config = dict(
    train_examples=15625,
    gain_aug_db=6,
    spec_augment=True,
    encoder_qk_norm=True,
    encoder_dropout=0.1,
    decoder_positions='learned',
    decoder_tie_embeddings=False,
    init='trunc_normal_002',
    beta1=0.95,
    max_precond_dim=1024,
    batch_size=64,
    warmup_steps=780,
    adamw_weight_decay_other_params=0,
)
Rows from block 4 of the audio encoder, named by matrix and row number. Rows with one number belong to one attention dimension. Each number is 128 + 32 x the weight over its row's rms, rounded and kept within 0 to 255. All counts start at 0. Numbers have three digits each. After the name is the row's rms in percent of the matrix's.
# v: attention value (encoder.blocks.4.attn.v.weight, 256x256), inputs 0-127
# proj: attention output (encoder.blocks.4.attn.proj.weight, 256x256, transposed), outputs 0-127
v.168 096:068129185106091171102092160166146103173111117135092148118084116126120183108168076135126131102146146124181145115094188112129129140137182109131115135198086146093110100112102137081132149110159160143128150196146148071161128158146153081153098157092101147084119148095110072137127159145136173173110095065215095089116138113088106061133121116121072144096135163109136164118141176175150147136098
proj.168 099:109166107145166100144126117082120191063120098152158102142185139113187100141073216151114142139112105176109108165141077174142157114134094105167116113057148125132079145211112090180125114141069119116208127036129175168097153110125127160113161115179168169110121114122114172146094126096151114094127193157080133143165094176135210154085165112098137143152162117131128102105112075071172140123128
v.169 098:086110117152125177071111147125100101094148085079195173119117178087121145156094101107118066131132161186126133065146179088110077136095116154161113105139142193086093127105107086138150119170108125146117109047127121122123108130051127132171209126134099144113104076120108169118136083129081122157110142139059146135130116124089115117091128101123102097099155182198118187115125144153226105144073
proj.169 104:101143146103145093140134134149154098138089111156062066130201096134102133161130196119141180135130095114167128149093060155151189107186142098108098130132048078169176142131166181086093122103158136103131149197165171097155120150159099091123072123143120105089106195187096132161094110094151119094149144137195097141192067194159157142118125150099122153163074122061146047130121110099062158133195
v.170 094:169101148139138089153128137165132124103137110047129128109127139098152073137112135134149030099102144131070133140162133174089092102100158120183150106169119135072111144134121102104140052170138104059177113111131178088051191057125104115164162140130149131091103126102140195086111061145094201114153098122140084068134130121150123164152110171139171103093132093117092113173140148111101133153125
proj.170 094:126137123123148130080112087055069128146171131092146089149093100113136137163162116091144255139096145177139143152111165097148131133139121153087129163138099126165128114115138124139114162109155136137096178185139115139165075170105143153143104144123175075147106128198087086125106158129173097156108129068099150132185140125091097163119177153115104154112109177132168143106095090142145138170162
v.171 106:112106186077121081130014151164171137076090100133126061107074107133138133140144117115082074107086114110120073145124127119158118101080179113141114172181135130154126162077156134136074106103124147158197138165176112125145121148102138125137111190093107123128076113097148196116142154103099134189132088110122189164104119099125040087123170122088100181129144131171067171116132121171109134191155
proj.171 112:123119081151131133124219105118145124159127143146160193109207129137116119072072096158163192201169122158138127115119113140083137115125095149140168130110119137109084134188114142112171103151096150115100118107064114171163167163103113153133078096158122124149105181138099072132096134136133150124130154169115068113123113181102177161142119110167167101112117105135123131095125173055181078079142
v.172 101:137090120162111155111110100103121117164075166086132097119207170125155129222175159173098102157132139162143120124087140162085145092153107162149130132156183098173073142064141099121115097111122131139171134076163137133065127191139101124143199073086125158204110068100110116142103092128175139132105110136161158174131095105120148085127076112104118080155160182159140148143110143133086176150184
proj.172 102:156124162110129128153093108158133112106168092142115158151067116162158115127104112092142135127172108103098134103137128088120182142096117062167099137116081122082157105141141129088105156129147132092111168159123110113204143130098162123158093140174159059088157142112137150138198161068136143142136161136110137120133194159164139157121134151122137143145112094151159075109107124136168127148058
v.173 096:157094134165103069124128119183113139117115148067149099201081082180148165110113070170103161070115110201175112117135177090131111114125162191141120085127134087116164147106136114104115155149121062132119114098101072137139137126142083154133138142101100145128096157117083158057154061132158145110170147154137142140152138137097109171152171168156153077172171115154122062161088102173123119126092
proj.173 101:127115126095110167124124170111092084143171122196131182063155160063128036155124128110137114168169150147089153119107078144116079115158106152127090155148117155125109161175130175108202127137159183093136162125169194125146128120058148142109130126162135064151189172125120156127138136133060156153115088162080148098142149161091100115119104103096139154100080134110186127104111104155146166122144
v.174 101:084095160142105096093086143089123129131125123128139155140179084126129130095172189157121113164140123101108161120163092078147061134087144118141162169082186060117108098195176094111104145139145097106157116117096198177141138109068111139105122111085113092043127163191100110147089173101121120085119157146164040123123143111166119082155151123063118184119136090175123138102100170099145132118058
proj.174 106:128130100114138179135188151157095118147184105128107088115077090128113129146114115151095111086153128175201085134067140142145171104147099154148138155196087171162153180065109141203118134092111136140077153098115091091108124091140108088130121173163111169158143131048107051117107097142109134156128102137119147133114102129140142195104200139197104107166124133077090153182130108145107070162141
v.175 103:098153135082108103082166101140154113105145034108126154129146093123139160099123115089136154093143140084117200108188060137146167174141133112095164133141172115096207112147102145106073161090125101144107138154115133122146120133127077097120133093133137065130138152105223138101138083143200110085124129090068162127085121116120153195076117062196118126106134122066104095141181100132104156145153
proj.175 103:179111135129158108135151125120166200164083196175175116146112138114086107136173155090122117174093168146112089183077136115112059127105153141116118065137129156166052137125142162122176128192187126107130134121133110155142149146145165207143100102110141133127110096152074133149140164129149089164145120186162091116165110145121090090141114186076170100132131160191096164112104142150134100110115
v.176 106:125156085184132173141106107152102097155139114130131105126093130115166123169096174116188138108171133061155104086136197084173092135132115116117115123144085124110224193118134093094157056142119090078113105098121129110138118124146110092136096122131097161080064151161105141153104099044128137123097148177086108195131202171180081108114060131140103082134114123098092141190135111089177202078149
proj.176 109:120087189143115065101158155074140080090121123138132158088118108151123168113117118137036118131159148160129125115119088203122125151118151081069140175121139139143092113100134094110076163115136167195148108178130110102117118139098148165094149138148132070145186102082156134107158176189088136131143135100181142103125076126114164121136159111077127112134155140139136129086170148105066097158099
v.177 095:147119182097166083101067136121123100142176115141154098086134115087065164066151142122090208084164076131142115114141173090193113179136165118138104086082155150132113106120077138111144119160181095140080124166119116121057133138122110187131103152140096136091079120111160136085134162090122112213131103149147084169139190123142165139158144134129152072112149124043187157083059101087121130139141
proj.177 095:070108112127131137127222094120136171077129135119115120116155106138148066150118106115168066131089130129074120108177115150092181099169170128109173195216096113085183177127104139140147139078145128158154093123107149138152122104092118084101133115068090114204150117151092104173121142137090143071088154157143159096111123206137109073090108094115165180148084130133068183152142146159115112102135
v.178 101:055120206125154086133159110094111114138116172114137149125142121112134099152121142129117168145145115163133095097121135132144123123102172114113128129170100122050086160113147106150111104134079165114209123089140147111115091137143138186075154106191119072113127183134085098129184119169133075114161157161080000104090141109144159123150144111056078117081153096171105145103129120142140080100114
proj.178 102:162129103103107183111091194146138124077121116195093095125139111143107179141102114153106112111159129088133168116121113154131107126128093150174111110162123106195184086116116107147139114170166066152105123142103122130134142111101124040171064170081129173113145073145150130154030139052146163113086109093100205156165118076165119144093103131161190182147115156062140155112117114144126172133168
v.179 105:153130103091097108162136172136151135090207132133179099134169156080165083151121153230128174130216131158155163151160177141100135060088130105141085159177169120114100119135137104156158088120104158130156163136082107123136146126137186055085122061143106138091109120061163119099142107133127125129151076129139103081160040135115083144117168140164101131169148157108122203111122123089137122130127
proj.179 108:096110175188124159146110117107087119124065104079056147121153123188101118135142095081134100168091076126103127154089074135136099155199071111116168148097070092086135101164152092124076122154130110106094087138104160106109106186174066181188159187136156142163140171182151119184148090084130195146135156085113118101070194117158175154152068121084125131133102088113169060144119102133136119150093
v.180 099:114189155134134079145137170109194117114116139154132148137061121139144132119121082172009149141055150178118100095158125122107032128094170107118155089115146119153108147148150108110119125079111098146172093150107172177162094113093186105137102188114119096136073107085159093140116146114146106059138150074109176086146150131147089143151085146130089114125109104145169144194058087092127099148157
proj.180 102:135095071136139143113161060124058150152119097133096169105202153072135133151130145122204109075156097109126124148114166159121204086124101138154098171171117139131116104065128118145149117189147148106100116068126137104137147149132074127095130044125125143167174148118103170155117128107088183179152092211199093159072112089086159108093164110127139129127148141127152081063164137160119141107080
v.181 099:116101180157139157143033105131151134096113178107126144145109157114143140183137122111158140109100105128091153165102100128136189139076133132180183166068137132167147078149071119101142117100089111109170096184136118144111144118140101150096138095112160134128126169082109121179108117159161105130113169149129130160196156119158097131174119088128132198097164149128139126123080168106102133088087
proj.181 098:155156052088160102122200159105162117133137103145161095084127101160113120056130173158098090173126134130194068108135135131148119119176140092107116129115146135113117152106161145159098117145142095132097178088112178103148107131113160135222090145128124142125141056200139146112160145133121095146141120118134135117064115135120096094182164128163135070135108095112077109127204092142160135144191
v.182 093:136113126151157144121149087125112076154102129176109137074172104181138168161142155114124081102115093098080148157115110112096076143144149148128175097102121088119081237119151166115128134114183106141168139094141121142117153131158136173121135119143191131145153122138024120097125118104143141165162131117103098159140165108147118111095119107111083149113047134066133141105190182111127132156174
proj.182 098:159143109081125156128098196144149127106114147092186159183079108078121082041093099120129127136208123146167124113144185168157186093124129135119110144159131173156097076114118097102126101134090171113143122151093097132118124138125123108184135114110062113102180140104179151183176148139123095064094149109149121096110105131127119159119150136159158139140185121124168176124115126131130150129098
v.183 102:210124110163115114120173076134136151128105160185151116108141136148124118101100159123064111125100099124179151145129163113129081067127147103138140090120091135092134175111145185110116179095138136098075111140170078147134130079112143131116170079153189097122120109155131095087124096144085190119128088154129125107098164132121133135104157151124087214132210167128139055076087095153136159162163
proj.183 106:065075092155136139174133190124107092153184139093074126136142124121088147158138119138190179157088108156033137137169085157141104170111102155124084098123140155147130088106092050168161126160179144162186163146103102107117159224127135126130136187187124132117135185106130184161170118138151118127113149123130141162146130092158105100164101137103117131136040105106108210133137158154123104129116
v.184 105:135117153078182162157172103096139142101154186175166131102126218100135160129094135112123071148094080126086122089143135124138205114113161115168146159109154126108151084195086130121122161101155131128106066160122101149148094092159154123156103113159137081081099019049133139169130133111119156162099121165132130127182125102118152117180133107143110218146096166151095122086093142171131154168116
proj.184 106:110163095146165123121100134143141158117119069100143088149138104136149132148126149102134145161166150145173134172102098106132053149098095133149128060151116169127061110080143093144104104117138108181127113076099143111113122162061145142128127109177091119163160161182125155157062134151147101058107121103156183135075165122147115111078128159103185095113152108140120080126160146123160137086170
v.185 102:104140123114117177073155074152127202136084115096093142151105115189157118110101098147176123062151136106100066096122044133148148111171128177171184165108149124132150107151140164120108095112122110183131155151147144120142111145164121138109081099129146142187155183162145145136128187099129188124130186140154193099082132129122102077151176126159101107102123100100155131122105162144065091106171
proj.185 109:133185137063137056181151138116138105133175182165116145112131152063101181074169162134083114169113132139162168136135155073106154210094131107099116051117142128104067179098103123133105199128137127096177151142140107132040172058143158124144184102134124124096071084079136108109167109160115091142166109095124060134145139112080124094127066129131152132115157164144073154144123103119162145166148
v.186 100:131147224122149077108141130114182078136125128147098096115121165173113129157124067144141159098128150176086168117179113125117083077119095158118119142139094103196125168100121165109092144107120105116109139147118152132155170152111127109118210161148075164129138101082112145119054173093072165132104174138152116182112161132074170121166080123130140157131179132161050093067071114129132163160167
proj.186 107:141083011145100124108127129186142177110165116128103128104123103112161095097147159124122131145138112085153132199132164093094110168147169102082139123119121093088130116169094118166177128113135170148141128133154070118127132110133157122118079107141152082145129210178175120153155097134171150136107095165144108100108123134138061142100152116070092134100087137165195151177130102123155140086152
v.187 107:114069172102115146103133144132100103142107148132118068062136124150070118195158116083102101078114180114167062131117131136091109113156111169195093164109126080121121126168122072150164110134150200222153132118092125109095129156096190129092111150128112087153060134113133131092134140171082163168144075148154069133155143097141138048155105148132150154127111091133106173129060102138119096168146
proj.187 108:129209143120093094132121119135140182133133121099131171164149173110160098099116130187157160163156115137115171104112147119149150145079141103117125102131103088162120135148122149146124160127086077042112147154137179120166125090167106106179129155128128184119161179158095099163111076054083102095151146089145156115105135149059151188088137115080115123122087110119158149169155142125173156137147
v.188 091:104166112117186153087076062100107131104172154080158166154145095092113113168116099140092148146060138151189046164094175138154177110100104110091127173114158132187157095080121119095119155116125109161115081073043109118126193119139137184130119120171092169066132146142124102100200133148179147201119049118115108132158146130151118129103138131133164145082146141081111157146167144099159106067111
proj.188 092:119114136146076135128164156131150125189095092176083090118048162117155070136129157136157129107188130140089124059173135108115145114146174122112155140104113096071103148158182128156158140162091152128117166189197160131112072186087096084084130165087125137117116099104112111178080106122086120066136173159103114139118128115134180104141172157140141128209139090178141084131174121112121137194131
v.189 105:131164106114096138116098144136181167111083127071116147128128105145158131094156137132141134068140144121090171089092129188092115129137081168133109110158122183069120081122146103164121194118117163174169089120187110131151130142114132121201124129153115076102163087152158107125153076128092210148110098128140133135150072156092220047203172110123106153137136138133153111124145125184145122113167
proj.189 107:111108167155193079116131080155092102142171126123102110143118107089160079182143122107086116129106112179152096135149141083154147107116118086104164183115126090192145138142117132121092083101119143096089143105103108138095132131167145147055108097115160169151076123123111146108107164126166025096103131154112088106126199090128086155093105177110128137130131104101074120111161149083108135148108
v.190 093:108098126125128105113086070131140108116107118177099162160132048140160148147092112132117119140126114148156151052097168086183148130141141150099119092126111125134064155038078142164124129156147191115113140137133142104106134137138109189197124145148157066063106144103105124171129152139136044113155073134066229126122131114161081168116110113140153118146119123066122066164104114119121119101154
proj.190 094:150156119130117106119155186113136125119116145114164065118118125113093169122095133117125117127123169110122148205141058118093114139133126085152148143163203156122181059193114117102128100078124140118151128112058149106152084126128133064089120116088092165142131094130098105106145112149176179145110169171154061161088122114112183125158136104093092154123170134140158163058140153137128180078094
v.191 104:132076123078140157123121119092175164123166116143085085153153145107045166126111148081130164083118224077133109162163170119096119095170122097146168157162158163108075082137141186140133106149190094147112157177167143178152098083151146098099094151084176107128187103057190105141104189119135090119126166116131133117109145120086139102164090172124188137140102145140127089112165128147059136147122
proj.191 103:120162104162162168134122135195092107188125112139183140132100138107193116142131146132121156090091073173098141097146076082136101153113095175067159074105069131125132154162094130130092145079112146093154063123085106137126157162076132203121137124134129168133054131170053109111122049156109125161089099139120139162093092140173094153166151090146061153089139126160118159132071139111161123131115
v.192 109:116134094125168127081098118128113085151159141111166127102057140151138140162124137081193148100078176134117086114191196092107174075116137151101081111146126093155123096173063113071129111096185095173162116133143129115188131140064153125177078101107191131070143115131139191157149119105168126093085066127119074128081121130161107127164060120163140164139102065135164165126127142100108051088105
proj.192 100:156121140112121117141158152044081143104119128087109107160157080122073126135129112136147129122118122099156139119096137175142079156146124147141081049083164151165196143103133077157140186119180071087163129054130111137111130165146098107111170140117058131149120142135096094054100080108101164163145194134191106134106187133118047117087131094130092093162147147106108129221112092099117132119151
v.193 094:147181161149212106109092173114097077101108113108134190110128174134113162135148104074099168134077135096081065116127117109092116114124120208123141109151157114106162096171139128104148076125155108084101123095143114188154042120105093131133177088151157174119089126178110140152117075101165145121124141133078119165119148162117059107132069127139156176163162097131132125123152131137146187120117
proj.193 089:148117175149090177127087121105159129124163147135085084112182047108115161108122154125209085147112122117149166110070102208150136181098160122117079083121156123159100129088144040105118143096071129183155125145150109080079208092124160111104119129140110042167098149118144136120187119164040126128131114117187089092132118149126105143091114089077132145148130096158100138113101137117183110136123
v.194 107:146155128109116169112115126107160124115161189104107183156144118083123105173137173126135138132110122128172139104153073115136178118123137123124061159138119078174116097101196103148125109172198113117148121103165185091146142142118137061109096157104141142103134105161099131209124116140089144105093103202141145099098112126106141107062186122158137166105124162129124122139122138100237102087093
proj.194 100:136149142121153106118155166143124090135114137121198108121089143142114169085187075151120103113134107142081098153078158118094070098056183166120103135124101152103154155111129149090098150113140174084092143172080089154157113095088140148111148102129151091106123108092092118091099113120192093201087149166103164169086134121153109117143083090067108117157174167131140115137095130177076167164101
v.195 110:071168130118070100107091177180098120128195121133131056176114107145110130134130136112167100164192096195105155164103188142130177174144178128127158163115138093081136061127109149138146116082215134163096129142176105129104163126155124111147114140157104104089109139161101118142135140107144093179123192084119129148123174138148123126136159163108134017167063109099079093092085113105173131132166
proj.195 098:139112116147105126071099055177151144132136159153159148053081198115164145139126083135122150134120165099126166104114088138136108153125130117146099137131131118128087193081162064133081083115041100148189135121164103147191065102115123158126157142112169173147189115118115101108120099168143121112155153118139133098109125094149118099100115125166134140105065165115171175132147060151135126093149
v.196 101:128156161099172122075113113112127164105151167095128085061122188148064055139094075162164146178131082063182113087099110121107138123081125154141164129157153109120122140133102113175155070141121109073162164116154119040058155133151127122108162164126117129152117137109096122177155147119104158150154204134094153109175105113210133137131124112111166081160098169158172111095098151201118099122152
proj.196 099:097122113117069106113101104108199130145136106174126150160158076124122095159148186117081079139134141181112154154132118180179107127111121119157082200124158187101126128147092106133133140215146109107154094154101098134111150095137140139137156077168124173127190112134093058092171102193066106142119097109130081153136104182083110143138141122148143202099084124151123152103157088089132204112110
v.197 113:137098132155110152167109147125186175153137146138141138145166114161067084118081138129112149097139142190135143142144083097045138090118090121157179174178143108161142081092209216116112111092141171137179141145183120161138123146107115128111145108124143104113128130131145126110093168129037114133125185144206087152133105118131159140156083106085134151121162147185163090082060126152127129141150
proj.197 101:159139152113116137084178128090129101093063141087142131105132127064183135184161104130117183128133146117148134138120105130156132195159193109147160174135065137096139214079095118128144089157146106119079166084083121096115109135150102144119165153131064112139153162195086112148153139142119121126133096185164171069148100170142128060139148126100110120127140108141142097097133126156124147113137
v.198 098:112135148136127070152107131162129140110128112146121094117193198120099163149113205156098167150120147128101093142137121137108078141153129119099089180159119160121101142074179130165126098163117110164111158139107103139110161098158062143141122108129163151083128102076151131111098092185134180094148137164126133174074120136147134096152141105069180160096125172141081180127108107137137134167099
proj.198 095:111134100121092183117183148142172150103170138128108145114116076106122112184125062142121144132127065131134128099106123107194137144071145173206194130115138093074096128130112138043137108139057132094150078085133126187136133119099125170061082151154116144101100167152093129161120086077152094103117116155139108156109116135155152158138117145134099107117101043129115067091149172165108134091148
v.199 118:072133147113127100083081138141079085118128103113146131129158110088093152119130096086120160102086101141119142128101112121098153171157138202087097056097168165175124145165089174117147111145150137092117118182149132106142168079195101067136169062164146111063138196193093166117166110089146162155130147112124085170102147091113168142055151125145120158150105135173090144132210096127132138138084
proj.199 105:184137135145073165098151112084143092155126107135105115066081145163123186175150176134095104105140102057147111175115111126160094100162149116133102113157106118112081130171140108125128180119106082152138092144186097129084080143098103141132124107119162102147089108102118130148093078148086111174146162118164179081111124147152133153158134154133097152128196060117099213175150110146134135198193
v.200 108:141182162150155162111122139103102215108140126188153164116112155165137100159156131091120148156131133135177182132124154103136130159135106179059091172166153127086077135178067139114077102136104125119155140072153162150089119150092201107165103162099084156170168145085163130163141151086166127136145155125112124114156136095135201119035144140090084098057125126145095158143130136153132102064079
proj.200 098:112121108120135114121117144116115123116117135078100066155087085140066127092130164168116113105166140115155040189183130218149148175142104090153092042130090130138163120093143134175183192160097142078099105180106134150109175089143093101136121143189183133131039108106153122102145094184148069127121138150102093141076171154113118139107126155160113119140140156131181120134075127159095162140097
v.201 101:161107111174112110122194105140188127126139149094131110086112142173089110134159128135092143133092111116136101166161114151094116127172145126117169124151115126130042079145123143146116100169141084108177121070162163148119116112131150120174163118158113122109130062133154167084122162137147127090174077113141124174166152062162141108117173029128097122152177095149099175158149072117080103118133
proj.201 095:134164108139097134096076124106190125211097145115124143108177104109135122091211102172100121091168085141131094153125100126085134109071062183148142102044139134083146153107156170109117171110071105066126098175121149109170144120105063079116081102134129108106132151075153104099159097154137181158132094157152144071110099131101121093120175158147110187066139141083152101062136195134185174155106
v.202 126:139143104148119131140078121121093142180096108083143114156103130108168159111133104035136103130131101106105150054180124127106146136192159137086137100107137162136148119098122107082094113141201100160131099113129153108121107116159071160124126074135148139115130095180126186135168159148119123097124138111093070142089177117122084185074113115165031067117127138143104116150170109154122132075123
proj.202 108:145155175130174167155174135133167127146113038124110168087120133137121134135129149190173119102097152167115154159136159211145096130127087139128139092122146075132112112144110112117146196163070089143103106108147173129102168134085135105087103117125147048156123150113104133155126121068080110087151130061162142115098127154120121059134141115109104124157080124136114115161166134065127143120226
v.203 102:100119108165109145134156150134136079135130152147141115101161104157155167074112157123142119089146131153129132096108146153147110102098117173114157103201114110164127110117088180175118101086030123115068102117139092158156109120178116156099146098112145081126147141136127149058137121106109145085110114028162073166117153098149153160148077068107113109187138104168089150175132070108148159079053
proj.203 097:203151148107123060112163103128087154157147156107090109139107118129132124179144133089107130142131108123142154197152100124101113165154104109089161080125156177095131114083105114072144155119201140147086124126127158156144124097081100099175124131127108144098114064080152157129144120144177148126118127201091147065183103140157116129082113139141101124059134132145140135154104161124154096170119
v.204 106:098159100161111124084175105127121140136125072116177067152144106141115075112153144094136182089057080163113173132065156201189159082174151088095200151134190141101181102127100108128096116149172149138052094095148154090086136143126072162116130120082130112155125114171201111098157101162213115157170150133094118143102162089128156083138184162103142098124112177195094136136148138153143125069126
proj.204 092:176108168121086093117021094113140148126140146102063189133045166159162145126119126165143099164143167103175136105094089118113100193101097132183119112143144131135083120095117110153108154072100165091152151183103122141126103102113151085186134128208102137132132127130169063147133161107131111128137074088146136124146147173118155128139139158163112155130176122082138161055149123096130155098191
v.205 110:149112146087108083088092126127107126072104065134127076106148175088114099131139102178155101108163082127130182202127130113140132099082142110127091114142121098123158179102155060117195133197066148133118120182099125120070223105129084144122121152145118152126148136114107110120082086159121090147148065156144155070088094129145106102168120116123099158115150109052129093135122098150057092141087
proj.205 105:096151140112104178178188112162163070124143158090200198129161079139128119095145161101154188128115092141190127092117079092184118124167139146108079133115131126142088159146081159115118112097183123162137130114065113155119065132115154145125143093124144171153154144108146096136126104140128155170042116168146077150169204183128167157126082188154111075084160133186138104041118104109214164129166
v.206 103:158138066155095120136116168123146117131105140142099170113163150141129133165155142184144100144130139158106105134113134085084176105159107095176134174132137134119113136115149165096026084097093147085137192133090108160134092089119107154138092110163133137106139140098163165085148142160136108187097136107142106115163180157109066150158147092142121049119122068129125119079149112117091131118103
proj.206 096:105089174116096109110185065146128150118121157125172111158126138133116153116104101128130140090177107179175134182141130109154106104118139194145150125150096065134151136121182126132131127217125127153033114132113136068140162120101132136104114158070106094110117113149120125108112139119105159069163079106127135142132061096179179097149137145057148137174174176113122145154131124086121108179103
v.207 101:113145109120137151135140142196128143113105137158071135131111138155095120120151155111146118117100209114138112140123084093152120102126137115122097079156117151098148159176120095156090158147137186071150111124165148150165175109127168097133159086167134186173152111040090176092131103097100144147178127123096107116142106127165078190096128133188090101115069142109079165124186065085099093148159
proj.207 104:111082118173088141153074148145096112116100145149159144090177137105117102158173135166076112106148071122144118187125138116094126098143141152118171151160112082169130178092194127107184097142154148186106102185105117140096023099151141143146136078069155068162072155094185140129122111154131144146122157112105104127096169177102141117126108137129134150129148138104131114123076135122115150115142
v.208 101:153120162189101132142172129088157089097186191123099047105173134146162083200122099095104109160133146092116167165132141115105144070131129062085134105151119138073156111161156132118156146136132134171126160050088106121140162073128146123176106097141148146114101145059195091048097107160147132158187191120122150079104158137122163114134122099111108120162163115121164154096204154169108141121147
proj.208 099:151077120118088074120204146161109097199139129118167169137105110155132102108097096183118173124169120158073115148044135145161117110170146146176118184094145090137068150090147125086117115113116189096078139133130104162104101153124062112130100146114061149141102114135108118172135132119135146106096086136074039112144098121100131129099141167093137130104072143096085160153134143112123112159130
v.209 112:129098153198155133149081108110109162172142119183111133128140149098175060147103160081143177193091142140115161193179194123091136147152118154122126141113098127147167092127156110134091049143138082082161182104128156136129105135060119101109138128142113169116165072150120163082144178068128127155133129134176136127062111216094170064109110137126112119132126139151177151109102142057142125114138
proj.209 104:187147110099130126129136131179122087072160156138140101216129126143168168104164127127106124157146135140142147120060087162093182118131120151161114073155092123139093180120044121140160153099077082084115056140123080151165203130166154151154074143144143123165063173133114084143108126131140110108153110149107126152146186063128106125127122137098144159145138119153112056134122151148136100175143
v.210 098:174188108109147181119109149145047140177157116150115064148118122131180126139076152078139157144190140156136158169104113090082096146110137092149113179135158124063141135140156118186137095109068074178150093150031126082130098120128128148114124184157096142115143131100116116143166165106153092119098160169141154146160155120112103099171127128107164092072129132133169181152115130121096118095063
proj.210 089:141078106133149107147133109136088147084160103137207098117106147112138175063140135136147191089084134178122144070102125104129164130062151116163089097088089142114150137165090109147105133126142139096085116132110152189158152097161195126178121160078168155153116091154079123071162141150176114126108109144104179113063121094099124114096136169192066091083112136187138076152132136132150168130148
v.211 108:075186138150140107136150161099173100122150157118121108134138114120104098128175152130097101129064168131151137093178091114143100120162158143083130104147176168110151140127126131122106149149108162080063157100135120065141090148158162135124131134132106130115162077116186163132103158070086068139072110148114128159144155102123101107140142080094113041127111146052089093172080089113191111116116
proj.211 098:100146184124158187161095136146110074124114135148118110184066138161106151110112105144139136123138123159086115200127191114127117096146066114137110114141107120142090091118130153137197088109107174116161092136126137112123144141129119063127144147109165136114096106103163156104160133138159129136158120146104115067129092110090158167112111128179183091105108114177105182160150183175099139169110
v.212 105:187134124052109137134145078147197107092138132148190101100184186150141155134081115229120106149111062171104096095125154209128097121109127120158070155147110083141089098109094142131144110170149115094127050103146126147114155091093165104136153144111165076092160129118127168098119118145093174112137136132143163106187067099118132118206137148110108119160167111173114114090110107146121120122129
proj.212 094:113116125189094150174117170151139176177142151174034136110128124113121104136181137149129146134068102072128146123120146106124164134068141110089114109106146122139150105068129154107099155092144114131117177124141126113135112174129114126158219071137078183146138105144099049154141185143174174180093094137172114145113131114192087137136105122135192157068133103088163096134124117139132132169102
v.213 118:131177070095180095112114131163102140099131178159104140118122153154132097122151124132101180089152167136122049180124159098129218103098119105177062150111125120101168151131110140178208098128111127137119169118109133090139127123168099202136119175107109167104080134135057091134137135076132111181174132140161137143158110153123114127114112134105161124091099159059157133161131152171149116120096
proj.213 105:089051125092110128069172114087116110120204080126153106133124138119081134138131114083126106164110132112117101132185154135145060168107130155203017159159131157136163128112111095119095099153096106116156107132152111141139106161116170125072131139115126146142132188143101162129088060131082140126086181191094126151096108118150146156119123119119141140123084121171140165094093124126149090116122
v.214 101:161154131072101175154129090115087179152117072118150057146077054097052157131115167086051179128187136141148124132142145111063145093133138125103130092120163131106130106173109126149125133087102092126112129094155119081128113111092108081088136119115108060203183128215110122155111153089129073128167168164152122070095108096086155121092140098147122165123131147140088138101160123186109145142099
proj.214 098:173104144166146118106132106133146131132122190103113154168120158159160093132166110121127098121104138107097119100125151162127137148117101132138061113119108154091168157107166150140092126116126136183220162160099066191107125096154139149099073089126108071129095123095108119078181158067156190090157167111114205132141143130120098138123144162109083116115107128126122152128122131113145120145139
v.215 112:140103112125146116154145063120091187104104152125102100167192138145161126132121103197103111137146146225129184126132128125105158083106102078115160135147117160074136104131107104117199185114156166163134151138082115148161083077070203119165168137126087110132118163097142081179175123147064175149155155071188132146157096149118133171118160116129151135126151171160142077099155154136129148067159
proj.215 098:124074159134129138086142157080167112131107108105135123086133136081117120095164144106099121122133181145139106098176139166107114117167162165131149067151124145161142186082147180103142082165136142142098134101143169046133086168173144117152134131174149165124123073146098122137139191153176075057109140127078107089085091101123132132156134096166133148096135124071110163132096103123122078148119
v.216 105:134152130115064169135162093118115088127106107108143144127140140134117138161114182141141171120145120147125133176116145136144122133243173117160142168166114113157094133108143171093121128170126078105122104161146124208136124097148113122128161115109140117107094098099083138160095141111174151059119139078206165145127135114117103183114094188158147111094132127097150067110134068226129158117031
proj.216 098:128157146108139144126098121140143112080098126110114092089099153129168168097138132070088114124057098114147155178152104098145137099078077109166116079141108113107165072131167065172113170107125153141115163094116165125132097097158101137118135118131134134081161183210137118118078191166101138176116076154109133139141140120125181117078116096110090204102096112123128208173091153084111047115139
v.217 112:128167144177038156146135142084104113117123170131067159092139123140051116136117155165148122177145128149062164169187187094144121147106109136161125153109117172221160130155161150115168090147106124096122134112071092172162168113108143135055120157116106166066094125062123182074097117098127173097087109183177107182084134144155118075098101115120120160136121124175140128148135086147115103144137
proj.217 106:168088138064112127126161116151149069128127137131223144124182152112126114067111119112139131169115126125137127124122105127148116142170153137157159113151109116054111138155069117126083166132183139156085147137109111093126089114110063166091130107126139129146093120117157094193178079084074112160094123152112102149116109130118144124140096076081144121124158111055146068110079134147218112168176
v.218 098:124125168062153112138167113118106150110191124142098139154130147160181135161123097123137149111106153115118124081101096116115095114126073107161085198141173115136165114178069100136149141138140141148139122152123111178144101157114139146120133141226106143173152140146098112168187089125111156125089111084171115189102094139092120098137096116099168157054118111133148119150063163143153130117132
proj.218 093:176106115110121212099116127113100153071120119136123164151140169099109129121145168121176087214104117153115128156209160110120117097154133060116121114075094186083105121069150113112122155129122181121155145106139156077062121116100171139165153148084140141110114123144087147126194180105145170118142141134126141122099154118147124147100176114179123122158077132161141104100096156084154126120113
v.219 099:105106142142129117105070108071096145105102192080117092142165150109067199148116122068098154088140155162149147167184163129143070159146157071203123117083153137106124157103077155108182111107104066121119066139148110134100131162103136121166147187175125143124150122100141119120140118094168137092074195223150134116076082143113142039143115115129117076093110123164150172112102174141169119173146
proj.219 093:128102110104130171101189155155130139116235130168145130109186074118109087117164150157118125211082126110106105087118098160100116127117159139143124145109090142139119126179144127161081120111142128130163139119096139109108191142133085118073133143118114154105122144198112088169110129090115117125202103117153106165137115100147137141160069156132128105166144105132123129133145157126044132148122